python train.py --train_examples=195000 --color_jitter=0.2 --method="mae" --mask_ratio=0.5 --encoder_bias="none" --encoder_qk_norm=false --encoder_parallel_block=false --encoder_positions="sincos" --decoder_layers=2 --init="kaiming_normal" --residual_init="none" --lr=0.0025 --final_lr_fraction=0 --weight_decay=0.03
Rows from block 10 of the encoder of a small masked image model, named by matrix and row number. Rows with one number belong to one neuron. Each number is 128 + 32 x the weight over its row's rms, rounded and kept within 0 to 255. All counts start at 0. After the name is the row's rms in percent of the matrix's.
After each neuron's rows are labels from the 100 images, of 14976, where the neuron reaches its highest value: "responds to" is what is common among them; "colour at peak" is the nearest of a few named colours to the mean colour under the peak. Only what is clearly more common there than usual is listed. The data: photos of arthropod specimens (BIOSCAN-5M). In brackets: how many of the 100, against the usual share in percent.
# fc1: MLP up (encoder.blocks.10.mlp.fc1.weight, 256x128), inputs 0-127
# fc2: MLP down (encoder.blocks.10.mlp.fc2.weight, 128x256, transposed), outputs 0-127

fc1.143 098 [132 136 130 124 119 106 183 198 157  90 116 183  82 108 141 131  48 134 143 122 104 135 135  93 177  92 166 145  89 125 156 104 134 151 157 116 123 117 124 118 201  60 134 134  76 109 107 140 159 104 160 106 155 126 125 171 144  84 131  97 133 160 105  82 133 115 169 140 147 148 111 171  91 124 126 120 233 119 108 147 131 153 165  92 185 134 125 132 127 104 120 160 160 184 133 112 160 148 130 112  85 152  52 156 117 114 127  72 116  48 103 175 138 105  86 197 113 147 124 112 194 150 122 108 122 152  99 113]
fc2.143 082 [141 158 100 121 103  65 100 154 192 159 186 137 118 124 133 156 141  91 118 124 164 125 125 152  64 128 142 119 139 159 111 145 129 123 107 188 132 126 106 138  87 145 149 139 129 134 116 112 129 145 151  76 147 170 147 117 180 118 136 164 172 132  76 169 111  94 143 128 110 123  74 124 128 151 220 100 128 108 150  81 155  71 177 118 132  81 141 132  87 149  97 123 116 100  82 158 158  81 177 125 100  86  89 121 186 123 160 225 134 119 113 145 126  87  80  58  97 154 123 148  93 144 143  43 139  83 121 118]
responds to: order Hymenoptera (42 vs 20.5)
colour at peak: grey (41 vs 8.9)

fc1.142 095 [166 147 151 101  77 159  71 108 165 128 128  84 148 133 165 138  67 128 113  85 150 150 114 123 180 113  78 140  93  72 135 139  86 102 169 106 148 120 117  67 103 115 136 125  79  81 100  91 129 100  84  78 119  83 142 145  83 107  81 106 187  71 150 112 144 145  76  88 111 105 160 129 141 157 110 126 130 133  93 142  97 108 167  73 134 147 125 160 107 217 168  92 151 143 160 176  88 113 153 128 133 113 146 161 105 138 171 131 135 185 156 198 156 137 102 126  96 132  96 147  96 105  76  81 140 129 125 188]
fc2.142 104 [178 132 102 142 129 109 148 161 108 138 112 137 156 161 134  54 154 160 177 121  76 111 127 186 181 169 150 146 132 163 144 114 171 116 100 144 120 155 158 110 177 113  80  48 115 100 159 150 151 131 149 108 142 125 148 154  92 135 117 104  96 128 174 143 110 137 153 122 105 159  76 130 179 169  74 111 145 146 170 144 144 160 134 157 110 219 114 161  89 147  90 112 113 141 120  41 138 149 128  93 154 121 131 114 145 184 103 104 153  68 115 104  58 148 161  79 110 154 178 120 132 119 123 131  95  35 115 132]
responds to: order Coleoptera (37 vs 16.8)
colour at peak: grey (67 vs 8.9)

fc1.13 095 [146 183 139 171 103 136 103 135 148 163 115 147 150 166 123 128 203 126 158  38 130 113  68 116 166 142 141 125 109 109 127 105  40 136  91 132 122 106 174  99 143 129 167  61 156 117 138  40 132 143 149 142 172 115  95 113 143 144 100  81 145 136 141 109 137 130 105 110  51 142  97 113 157 137 125 146  90 152 132 160 124 122  89 127 120 135 101 201 120  98 107 120 148  94  88  64 154 147  92 144  94 106 147 116 123 101 136 132 100 151 141 165 102 169  98  76 180 141 128  76 192 185 160  84 139 101  84 131]
fc2.13 102 [ 83 196  46  86 183  70 142  48 124 133 110 153 118 168 130  81 112 115 128 126 103 164 117 147 137 168 138  94 122 129 138 131 176 137 156 147 125 118 104 134  62 135 142 135 110  78 154 137 142 210 150 101  74 146 105 169 110 143 125 119  88 119 125 149  79 159 163 107 133 164 149 140  75 108 181 144 137 103 145 161 175 114 122 171 136  93 120 110 134 139 111 188 150 132 149 179  95 157 129 105 100 173  89 163 165 161  82 125  84 126  82  72  60 104  75 143 137 136 127  96 179 124 105 103 139 160 149 130]
responds to: order Hymenoptera (45 vs 20.5)
colour at peak: grey (60 vs 8.9)

fc1.193 100 [104 133  77 113 117 135 160 109 125 123 118 118 133 105  97  94 141 141 185 152  60 189 142 190 162 102 150 205 114 158 104  97 133 131 131  70 166 134 135 175 190 101 125  76  75 111 109 138 153 137  86 129 195  82 144 138 105 150  52  90 165  91 152 174 136 142 136 113 116 166 162 131 153 136 131  82  89 113 131 176 143 131 109 117 118 150 139  83  87 150  93 106 140 123 156 161 121  88  77  79  83 119  71 135 156  99 108 148 107 160 118 202 157 139  90 167 147 143 134 107  57 101 141 129  95 128  93 130]
fc2.193 099 [ 80 100 124 115  72 118 145 145 177 171  85 109 107  71 119 178 139 162  96 130 109 118 127 125 100 106 143 154 183 131 117  95 124 130  68 136 127 135 171 125 109 151 131 126 104 162 121 101 162 188 141 104 134 119 132  97 108  96 137  49  91  62 157 155 100 156 124 107 109  52 144 128 165 121  93 131 178  98 105 136 157  54  92 161 139 234 118 136  97  76 145 152 160 141 165 105 111 150 117 150 122 147 142 152  90  95 157 120 170 167 115 172 123  95 112 130  98 122 141  85 105 111 157  92 141  33 134 100]
responds to: order Coleoptera (50 vs 16.8)
colour at peak: grey (60 vs 8.9); brown (37 vs 2.6)

fc1.197 099 [176 143 158 107 107 153 157 120 121 124 131 176  31 163 136 145 118 100 134 123  59 142 177 186 142 164 196 158 117 158 146 131 123 118 175 142 186 107 155 139  70  92 118 108 205  96 119  79 182 135 146 102 142 149 147 101 112 113 128 184 128 113  86 119 142 125 117 136 103 127  76  75 143 128  98 131 119 153 129 143 115  87 143  99 143 106 122 146 157 119 141  71 169 105 143  78  67 151 128 158 121 151 114  80 193  81 117 153 110 105 179 147  51 210 130 124 163 127 127 120 152 127 111 126 153 100  94 116]
fc2.197 101 [115  72 156 134 143 131 123 173 162 128 119 176 142 172 149  95 103 137 124  88 123 122  94 112 116 144 178 105 146 109 155 103  96 147 118  51 123 102 119 110 104 146  91  80  84 187 133 135 109 167 129  91 174 197 127 126 138  83 126 135 125  83 173 179  94 185 178 152 145 122  75 127 126 146 149 180 103 150 142 149 116 100 168 112  86  75 178 162 112  31 176  93  86 119 152 137 191 118 136 166  82 106  99 127 152 119 107 116 170  94 120 117 123 148 108 134 175 173 111 159 109 204 150 116  94 120 130 106]
responds to: order Hymenoptera (42 vs 20.5)
colour at peak: grey (72 vs 8.9)

fc1.147 097 [104 152 149 131 111 158 156 121  78 129 140 138 128 132 178 125 122  75 146  85 138  90 103 103 141 109 189 159 171 115 126 140  60 153 117 137 144 131 107  90 214 114 163 166 157 157 110 130  96 152 115 122  82 116  89 151 142 146 155 139 172 151 122 118 217 113 102  94  99 163 208  96  77 166  39 111  94  92 106  94 182 142 148 125 129 154 153 145  90 129 130 161  60 163 127  69 125 123  86 139 150 119 178 132 113 116  96 155  96  91 121 106 154 141  88 115  85 108  66 161 162  87 150 140  98 122 129 125]
fc2.147 098 [ 95 160 196  96 112 104 131 125 120 119 163 108  82  60 134 179 102 174 118 132 113 104 104 139 126  78 116 127 120  83 138 139 102 100  47 176 147 153 126 112 107 147 142  84 132 117  99 188  93 116  63 162 100 132 147 128 126 114 135 109 121 121 120 182 160  76  85  81  79 107 111 118 154 131 107 115 136 156 117  82 162 114 115 154 141  90 118 106 156 166 123  51  70 133 136  63 119 105  95 148 108 170 105 162 151  63 138  98 157 109 130 116 160 115 155 119  90  76 158 158 181  66 129 102 168 139 133 203]
responds to: order Hymenoptera (45 vs 20.5)
colour at peak: grey (44 vs 8.9)

fc1.43 085 [127 116  80 111 143  89 170 205  88 133 130 134 127  56  86 103 134 107 100 134 114 183  70 126 164 130 153 119 169 109 151  89 139 118 136 112 160 132 133  98 167 119 161 152  76  71 121 114 151 141 120  88 133 153  96  88 180 154 113 120  84 112 134 134  71 185  92 111 117 102  93 115 188 182 130 156 148 102  64 119  91  82 162  97 146  95 144 154 108 137 142 137 138  99  97 134  96 152  86 136 122 111 192 172  95  65 121 115 103 182  91  77  99 143 136 139  60 121 124 122 147 162 160 158 165 162 156  71]
fc2.43 100 [116 156 172 140  88  82 109 158 131 113 117 125 145 136 148 129 137 125 132 138 142 100 127 128 128 136 118 135 137 136 169 120 165 128 158 151 106 114 105 121 122 124 135 134 119 151 127 136  40 139 122 152 127 104 122 148 204 109 134 144 159 126 117 148 142 115 130 115 128 109 145 146 115 117 118 106  98 124 152 134  98 154 124 135 128   0 136 114 146 162 116 169 139 124 144 142 134 122 133 114 113 111 119 115 119 148 129 133 137 149 109  87 151 119 143 158 154 109 150 146 137 160 151 151 141 151 122 118]
responds to: order Hymenoptera (50 vs 20.5)
colour at peak: grey (59 vs 8.9)