{
  "encoder_arch": "vit",
  "model": "masked image model",
  "dataset": "photos of arthropod specimens (BIOSCAN-5M)",
  "train_examples": 195000,
  "image_size": 64,
  "crop_scale_min": 0.7,
  "horizontal_flip": true,
  "color_jitter": 0.2,
  "method": "mae",
  "mask_ratio": 0.5,
  "loss": "mse",
  "encoder_norm": "layernorm",
  "encoder_norm_position": "pre",
  "encoder_activation": "gelu",
  "encoder_mlp_ratio": 2,
  "encoder_head_dim": 16,
  "encoder_fused_qkv": false,
  "encoder_bias": "none",
  "encoder_qk_norm": false,
  "encoder_parallel_block": false,
  "encoder_inner_norm": false,
  "encoder_patch_size": [8, 8],
  "encoder_layers": 12,
  "encoder_width": 128,
  "encoder_positions": "sincos",
  "decoder_width": 192,
  "norm_pix_loss": false,
  "decoder_layers": 2,
  "init": "kaiming_normal",
  "residual_init": "none",
  "optimizer": "adamw",
  "lr": 0.0025,
  "beta1": 0.8,
  "beta2": 0.999,
  "eps": 1e-06,
  "gradient_noise": 0.1,
  "steps": 21600,
  "batch_size": 128,
  "epochs": 14.2,
  "lr_schedule": "linear",
  "final_lr_fraction": 0,
  "warmup_steps": 640,
  "weight_decay": 0.03
}
Rows from block 4 of the encoder of a small masked image model, named by matrix and row number. Rows with one number belong to one neuron. Each number is 128 + 24 x the weight over its row's rms, rounded and kept within 0 to 255. All counts start at 0.
After each neuron's rows are labels from the 100 images, of 14976, where the neuron reaches its highest value: "responds to" is what is common among them. Only what is clearly more common there than usual is listed. The data: photos of arthropod specimens (BIOSCAN-5M).
# fc1: MLP up (encoder.blocks.4.mlp.fc1.weight, 256x128), inputs 0-127
# fc2: MLP down (encoder.blocks.4.mlp.fc2.weight, 128x256, transposed), outputs 0-127

fc1.1 [152 130  99 128 163 193  80 144  80 156 148 179 136 140 162 124 120 107 156 109 146 119 123 159 135 116 119 123 159 131 125 146  74 157 118 100 152 125  90 110 149 156 135 149 157 120 110  94 129  81  93  99 125 138 113 106 124 132 129  97  91 113 132 123 121 131  84 139 117 164 137 104 105 143  91 131 128 132 137 131 134 143 136  99 133 138 168 151 148  98 142 148 151 134 107 117 156 138  96  96  84 155 146 167 136 152 101 105 127  77 107 118 133 156 140 104 158 103 121 135 124 134 105 107 162 111 172 108]
fc2.1 [107 149 169  65 115 115 136 108 170  73 105 153 157 116  90 167 121 163  98 113 147 118 113 114 125  88  66 127 139 125 126 128 149 119  91 121 140 155 149  83 160 124 101 116 102 147 157 118 125 147 122 145  89  97 153  83 125  83 174 126 148 132  91 137 119 109 156 132 142  88 158 135 151 123 152 105 143 126 183 131 160 145 134 139  97 156 115 146 139 103 131 128 144 127 143 105 132 110 164 102 115 120 125 139 173 124  91 138 146 131 122 140 130 132 155 100 135 121 144 114 111 117 145 104 157 158 112 107]
responds to: order Hymenoptera

fc1.62 [123 164 143 115 126 151 166 112 119 114 159 129  98 153 158 166 102 154 146 149 103 149 138 147 122  73 115 115 154 125 111 140 108 120 174 136 124 112  78 160 142 159 109 151  86 151 151 142 125 123 122  74 138 113 152 136 120 122 119 136 135 139 120 129 177 130 117 113 130 133 157 145 155 124 141  77 166 100 116 120 124 119 143  90 167 148 126 104 145 101 111  92  86 136 103  98 138 127 108 157 130 178  90 171 109 133 132 130 105  80 142 128 109 110 182 136 116 145 139 122 140 111 125 145  74 147 132  88]
fc2.62 [109 141 103 123 141 101  88 124 130 144 119 145 120  48 138 128 130 136 120 126 112 128 107 132 115 133 118  88 117 142 147  82 126 127 138 182 153 111 127 163 112 110  89  83 126 137 119 173 107 162 162  97 115 149 150 169 128 111 133  95 175 173 152 112 116 103 139 113 146 173 117 143  77 180  95 115 103  98 110 100 172 140 154 111 129 119 106 105 145 110 120 156 103 128 158 128 140 140 124 159 135 102 123 137  85 119 102 111 158 145 150 129 137 106  98 107 134  93 126 110 128 148 152 124 139 115 138  96]
responds to: order Coleoptera

fc1.74 [140 132 128 142 125 127 121  92 104 151 184 134 151 104 148 149 132  99 136 137 137 142 147 112 152  72 155 135 144 122 111 125 153  99 147 146 149 113 108 108 116 188 116 126 176 101 158 164  97 131 152  76 133 112 112 132 106 127  80 126  92 115 112 134 123  86 110 138 112 145 127 154 119 137 137 128 145 128  64 120 144 111 121 128 155 141 172 127 124 114 164 109 155 138  98 154 135 201 138 130 170 144 117 137 111 117 142 142  60 155 118 104 134 109 140 137 109 167  90 151 137 119 146 132 120 119 164 136]
fc2.74 [126 110 103 164 148 166 108 142  93 146 139 123 174 148 145  87 144 117 143 150 116 125  93 116 102 137 124 123 132 119 138  70 166 151 153 129 137  86 154 135 158 142 171 125  98 126  94 130 120 112  89 105 109 113 171 135 122 110 133 132 134 152 180 125 137 116 140 151 110 138 127 138 137 115 166 132  86 118 155 111 112  77 175 128 150 123 139 115  66 148 119 118 124 164 155 130 101  96 127 123 146 142 180 112 126 129 131 127  96 122 116 184 106 142 158 165  97 150 121 131 125  81 175 130 134 129 111 126]
responds to: order Hymenoptera

fc1.41 [123 111 181 138 102 116 146 115  90 132 117 107 166 172  82 103 134 150 128 129 141 173 147 156 177 107 122 135 111 135  96 123 128 125 141 109 122 132 164 158 125 120 130 181 155 123 127 150 172 156 121 151 120 104 126 129  74 170 132 123 157 125 100 142 117 129 116 174  98 114 136 139 141 101 110  70 146 106 150 132 136 137 103 138 129 172 141 134 107 104 148 110 162 112 125  88 143 123 108 124 153 162 129 108 152 171 131 108 156 167  90 148 144 131 127 131 160 106 101 130 146  81 133 108 113 173 106 112]
fc2.41 [117 105 105 105  89 105 131 144 132 133 104 119 186  81  98 156 130 165 124 192 103  87 125 114 150 152 136  79 151 123 146 137 137 122 144 125 136 134 136 117 134 125 131 124 163 113 161  83 142 120 171 110 143 116 160 113  84 183 148 125  90 140 170 108  78  92 114 152 119 147  98 148 115 137 127 108 155 139 106 141 118 101 115 121 147 133  96 120 112 119 172  90 117 124 146 143 137 153 110  99 144 125 120  85 110 128 134 143 138 153 138  97 129 135  75 149 111 123 119  91 147 139 114 132 176 153 133 134]
responds to: order Coleoptera

fc1.99 [121 164 113 100  89 143 144 143 110 148 137 153 107  94 149  70 146  97  94 137 144  96 136 147 165 133 156 108 167 139 105 105 127 122 157 159 110 162 137 144 147 137 138 140  82 155 130 173 128  92 136 123  98 107 104  91 141 116 113 112 148 126 144 143 127 160 132 110  95 123  58 121  88 150 113 154  83 123 114 124 163 130 129 110 134 125 161 149 100 144 190 123  87  93 143 109 139 134 155 125 142 132 117 154 119 119 107 130 154 128 110 115 116 150 104 119 106 168 100 118 128 129 113 145 179  93 109 147]
fc2.99 [ 99 143 163  98  93  69 143 132 143 147 119 130 134 125 131 139 117 151 117 144 136 128 124 121 113 114 117 121 120 115 140 113 129 150 141 116 141 142 143 105 120 156 115 145 103 112 125 136 107 118 126 125 121 125 108 133 167 131 135 107 122 144 123 169 174 134 124 154 132 130 115 144 143 143 163 119 129 139 123 135 117 116 135 105 121   0 165 130 135 147 149 132 121 137 126 125 124 125 141 106 133 106 135 100 135 128 123 126 103 147 115 126 157 146 123 142 114 113 149 133 116 119 119 118 128 138 129 126]
responds to: order Hymenoptera

fc1.9 [154 155 124  94 115 132 108 153 113 148 154 147 108  73 126 137 134 157 105 137 118 115 116 123 177 176 132 107 118 142 107 104 144 122 110 102 107 118 103 142 113 128  87 112 152 125 176  95 153 141 145 133 135 118 124 160 124 124 130  94 106  90 104 118 128 104  89 145 106 192 140 111 163 143 171 114 118 132 107 128 108 149 168 154 147 153 158 103  99 122 144  98 115  76 117 144 143 160 109 149 107 159 122 153 116 111 144  96 105 121 116 117 137 139 156 146 140 150 130 108 102 112 165 135  69  86  89  94]
fc2.9 [156 110 162 163 156 150 104 109 160 149 119 130  80 145 124 103 110 144 134  93 165 133 129 128 165 112  61 114 114 138 125 108 142 125  80 108 117 128 144 110 122  81 102 148 125  93  99 104 146 155 135 166  97 148 134  85  93 127 104 123  91 113 145 133 158 139 161 104 112 112 148 133 158 155  68 132 112 146 121 112 117 101 104 132  92 163 125 114 119 135  85 134 146 118 111 114 126 122  91 109 106 134 153 168 106 131 162 155 109 111 140 116 161 101  99 136  98 146 114  99 130  95 134 136 118 176 109 108]
responds to: order Coleoptera