Rows from block 2 of the encoder of a small masked image model, named by matrix and row number. Rows with one number belong to one neuron. Each number is 128 + 24 x the weight over its row's rms, rounded and kept within 0 to 255. All counts start at 0.
After each neuron's rows are labels from the 100 images, of 14976, where the neuron reaches its highest value: "responds to" is what is common among them. Only what is clearly more common there than usual is listed. The data: photos of arthropod specimens (BIOSCAN-5M).
# fc1: MLP up (encoder.blocks.2.mlp.fc1.weight, 256x128), inputs 0-127
# fc2: MLP down (encoder.blocks.2.mlp.fc2.weight, 128x256, transposed), outputs 0-127

fc1.202 [169 111  94 117 125 152 130 138 146 131 139  97  59 132  87 175 127 106 143 146 113 150 157 115 138 108 127 111 151 125  93 117 112 113 144 154 142 109 112 108 177  96 151 139 122 150 134 148 142 110 121 119  91 105 155 158 154 122 153 121 174 129 121 146  90  99 135 127  84 124 145 137 161 126  99 115 148 140 112 131  74 142 124 145 142 171 109 119 158 135 125 102 129 123 117  74 158 148  94 164 176 129 127 147 114 168 100 130 137 115 150 102 148 117  97 141  92  85 163 100 144 130 110 147 134 149 170 132]
fc2.202 [153  94 113 134 133 144 137 138 143 147 118  93 111  97 102  98 115 121 160 114 111 179 120 127 123 138  95 119 125 136 154 141 126 109 134  79 101 123 119 130 100 145 103 152 173  97 138 149 107 185 156 132 199 107 114 108 115 128 179 169 147 131 124 136 113 139  96 110 145 154 121 146 153 146  95 128 114 121 115 108 129 107 105 146 139 131 108 106 138 113 117 109 144 128 203 132 117 132 118 115 150 142 135 108 165 118 142  91 100 185  74 143 117 163 150 129 112 164 150 115 167 128 155 106 137 150  99 138]
responds to: order Hymenoptera

fc1.73 [157 129 128 114 155 189 119 206 117 153 150 137 142 108 129  92 135 145 126 116 126 108 146 104 134 134 191 130 117 140  84 150 118 110 127 127 137 155  91 117 134 113 172  71  79 124 118 151 113 142 117 143 101 104 106 168 136 137 157 202 121 152 128 127 132 119 131 139 101 122 131 113 153 122 122 123 127 110 118 121 105 123  96 144 114 139 112 133 141  91 146  89 107 135 109  71 128 108 146  99 109 156 155 131 137 122 137 119 166 157 158 133 122 102 100 146 125  90 104 115 118 154 163 115 158 104 141 101]
fc2.73 [147 155 120 146 160 169 139 113 190 127 120  95  84 152 132 140 128 108  79 123 124 165 173 121 156 115 109  85 138 145 131 129  97 145 140 112 136 140  98 132 111 129 103 153 122 121 152  91 118 154 117 117 111 137 137  88 140 110 105 129 130 142 131 157 123 118 123 129 118 137 100 139  98 127  92 106 116 146  94 113 144 148 106 111 144  79 116 107 154 159 122 107  75 107 103 159 104 148  99 154 170 129 135 115 103 184 121 135 111  87 134  66 124 145 113 141 119 125  81 106 156 166 155 108 117 141 153 161]
responds to: order Hymenoptera

fc1.187 [115 132 113 154 129 169 135 172  80  83 123 127 117 116 114 141 131 131  82 144  91 108 140 129 117 164 119 100 140 150  99 126 121 143 103 141 131 149  96 142 119 125 147 113  74 108 195 144 179 121 134 155 124 116 138 138 156 114  83 162 146 155 101 140 144 138 129 132 144 121  84 128 158 127 124 136 163 115 123 157 136 165 157 117 110 162 126 120 106 101 138  89 158 103 119 121 129 106 134 170 105 150 161 122  84 148 154 139 136  98 108 133 153 123  78 102 144 135  95 162 156 124 118  71 111 138 111 117]
fc2.187 [158  92 142  96 153 134 107 198 124 106 117 122  95 155 149  97 159 149 142 103  89 119  89 110  90 103 146 137 126 168 137 128 148 129 121 137 120 133 139 166  62 133 154 128 168 110 136 126 126 132 100 125 151 121 152 152  98  90 118 125 107 136  90  83 107 134 117 130 161  85  98  90 141 132 101 146 115 122  95 141 144 103 153 113 123 121  96 123 119 165 120 112 112 107  99 124 134 122 126 149 141 113  97 134 139 109 123 101 138 143  82 143 187 155 172 143 131 123 134 111  96 163 147 148  94 144 146 121]
responds to: order Coleoptera

fc1.168 [119 115 125 113 124 140 141 193 160 115  92  88 130 141 105  99 119 105 129 109 137 107 131  86 117 155  94 147 157 134  88 136 135  84 154 142 113 152 124 146 152 108 101 121 100 138 139 129 127 171 137 158 125 166 114 119  96 144 164 100 113 151 139 110 139  88 104 126 160  97 134 141 144 143 122 169 142 128 135 127 125 110 107  89 145 136 123 120 142 143 142 138 171  99 128 130 143  92 118  85 153 127 114 147 158 108 150 125 183 119 131 130 129 146 123 132  43  95 129 105  81 192 142 124 122 110 138 115]
fc2.168 [135  91 151 119 121 166 109 137 112 152 147  93 139 144 165 114 100 145 163 118 197 183 147 134 144 158 141 105 151 116 101 149 122 177 128 119 108 128 105 158 126 127 123 114 120 152 118 117 134 180 147 150  88 158 114 121 127 147 128 145 118 217 163 132 155 116 156 137 110 111 129 125 123 116 104  87 120 123  94 103 156 109 107  91 123 133 124 131 140 101 133 160 123 165 133 114 154 101 154 158 135 136 180  97 141 121 141 113 120 112 136 157 126 109 151 118 165 144 137  86 158 166 136 119 114 113 120 135]
responds to: order Hymenoptera

fc1.35 [154 101 116  99 115 130 117 133 106 122 138 132 109 104 124 126 133  89 123 170 168 140 135 140 173 116 188 153 106 105 134 130 166 150 163 122 142  89 131  72 136 116 149 121 123 119 135 136 124 165 166 123 140 147 130 110 125 147 140 117 138 135 124 135 120 170 101 100  77 111 127 148 135 117 160 129 129 119 113  94 108 152 132 128 141 146 112 145 181 111 210 131  99  89 145 124  84 101 170 136 138 114  98 143 123  99 142 131 110 118 130  92 104  97 101 120  77 149 107  79 114 130 109 113 125 102 151 150]
fc2.35 [ 88 137 184 112 125  87 122 107 151  72 131 110 144 101 137 166 134 121 103 203 157 116 134 139 152 175  82 132 121  94 134 127 170 116 114 122 105 133 121 139 120 134 118 101 107 119 147 113 113 114 147 102 122  84 121 103 134 159 117 185 120 166 123 141 109 152 119 126 157 132 127 136  80 110 131 114 128 129 171 110 135 111 130 141 124  41 167 136 158 129 165 143 141 111 116 101 155 132 144 124 112 122 143 112 140 118 132 126 156 101 149 162 119 137 114 130 159 103 135 135 140 167 127  90 109 128 135 116]
responds to: order Diptera

fc1.220 [169 144 117 147 101 110 122 145 143 136 105  84 131 119 123 111 126 123 136 109 125 134 126 106 143 110  96 111 150 154  83 153 129  71 132 104 148 139 107 131 118  98 145 122 105 129 164 127 104 140 128 135 132 102 133 111 124 137 129 126 113 182 148 140 163 134  95 132 151 126 121 139 157 145 116 131 125 150 109 173 114 179  69 128 115 136  96  91 129 108 183  85 154 146 139 126 103 144 118 128 122 171  96 135 118 142 128  70 125 127 107  73 164 134 119  95 155 148 113 128 151 144 158 136  76 163 183 103]
fc2.220 [147  91  93 117 165 159 126 135 132 135 127 109 106 141 118 110  99 140 131 142 135 198  88 156 128 150 151  97 131 155 157 181  94 115 115 175 129 144 129 131  83 111 105 145 138 144 163 146 117 118 120 110 140 168 115 182 132 103 145 145 118 108 138 137 161 105 121 132 124 135 139 118 120 139  84  97 131 144 122 114 108  95 130 146 139  89  93  79 125 179  87 156 163 103 145 154 159 131 106 136 182 119 144 147 135  98 107 172 147 115  98 136 129 133 154 103 109 120 133 150 101 170 133 119 121 130 132 116]
responds to: order Coleoptera

fc1.31 [122 139 120 102 131 119 118 176 119 149 121 144 119 106 111 161 126 142 135 114 150 110 109 154 112 136 121 131 167 175 101 124 140 107 157 173 175 120 129  85 136  77  98 101 165 122 130 125 145 122 148 142 104 109 107 148 117 168 104 122 156 152 145 149 110 121  71 140  89 125 117 158 139 134 117 100 141 137  80 141 104 145 160 105 144 104 121 131 124 108 143 109 130 118 121 148 165 144 145 174 147 211 146  95 108 155 144 124 152 130 144 119  92 143 119 152 106 131  80 150 118 126  91  87 110 111 154 117]
fc2.31 [131 132 136 140 101 130 146 152 156 112 183 108 105 116  91 130  97 125 127 149 150 124 129 119 121  97 171 129 147 108 142 119  81 158 133 107 133 129 162  59 183 136 106 175 105 182 109 168 152  97 178 151 138 120 109  92 167 126 149 132 141 102 142 149 125 101 132 134 105 118 139 167 154 137 103 124 130 126  99 128 175 173 145 176 118 133 143 108 123 135 129 149 119 105 152 107 116  96 131 112 121 132  95 101 136 141 151 167  93 133 108 153 100 141 111 129 116 107 125 136 164 154 105 129 108 120 153 151]
responds to: order Hymenoptera

fc1.117 [149 152 124 116 102 119  99 103 150 163 100 134 142 152 108 115 100 156 118 160 174 143 198 107 110 111 135 129 172 103 123  75 103  72 101 147 129 169  96 166 100 168 104 109 116 146 140  79 117 152 146 158 156  89  86 114 111 127 104 115 130 136 139 141 144 156 113 108 145 161 128 125 133 118 114 147 101 151 153 135 146 101 115  98 122 134 160 132 107 105 110 119 147 134 122 124  93 159 172 131 154 133 130 117 152 126 148 139 108 105 153 131 165 125 148 135 127 171 144 102 131 134 178 125 130 139 158 106]
fc2.117 [136 107 104 167 122 140 108 137 146 137 123 119 130 119  89  91 118 104 113 116 159 150 134 127  66 155 169 116 161 147 106 118 151 114 125 114  99 134 119 168 114 160 181  99 142 128 104 113 123 165 178 138 133 140 145  59 128 115  84 115 118 139 110 156 110 132 121 101 120 130 101 121 151 116 117 111 134 147  95 122 139 197 135 134 147 101 136 138 110 131 112 160 103 107 121 112 143  98 159 133 164 114 115 137 102 164 153  96 108  84 111  82 143 141 126 169 125  82 150 136 139 165 163 120 132 126 110 133]
responds to: order Hemiptera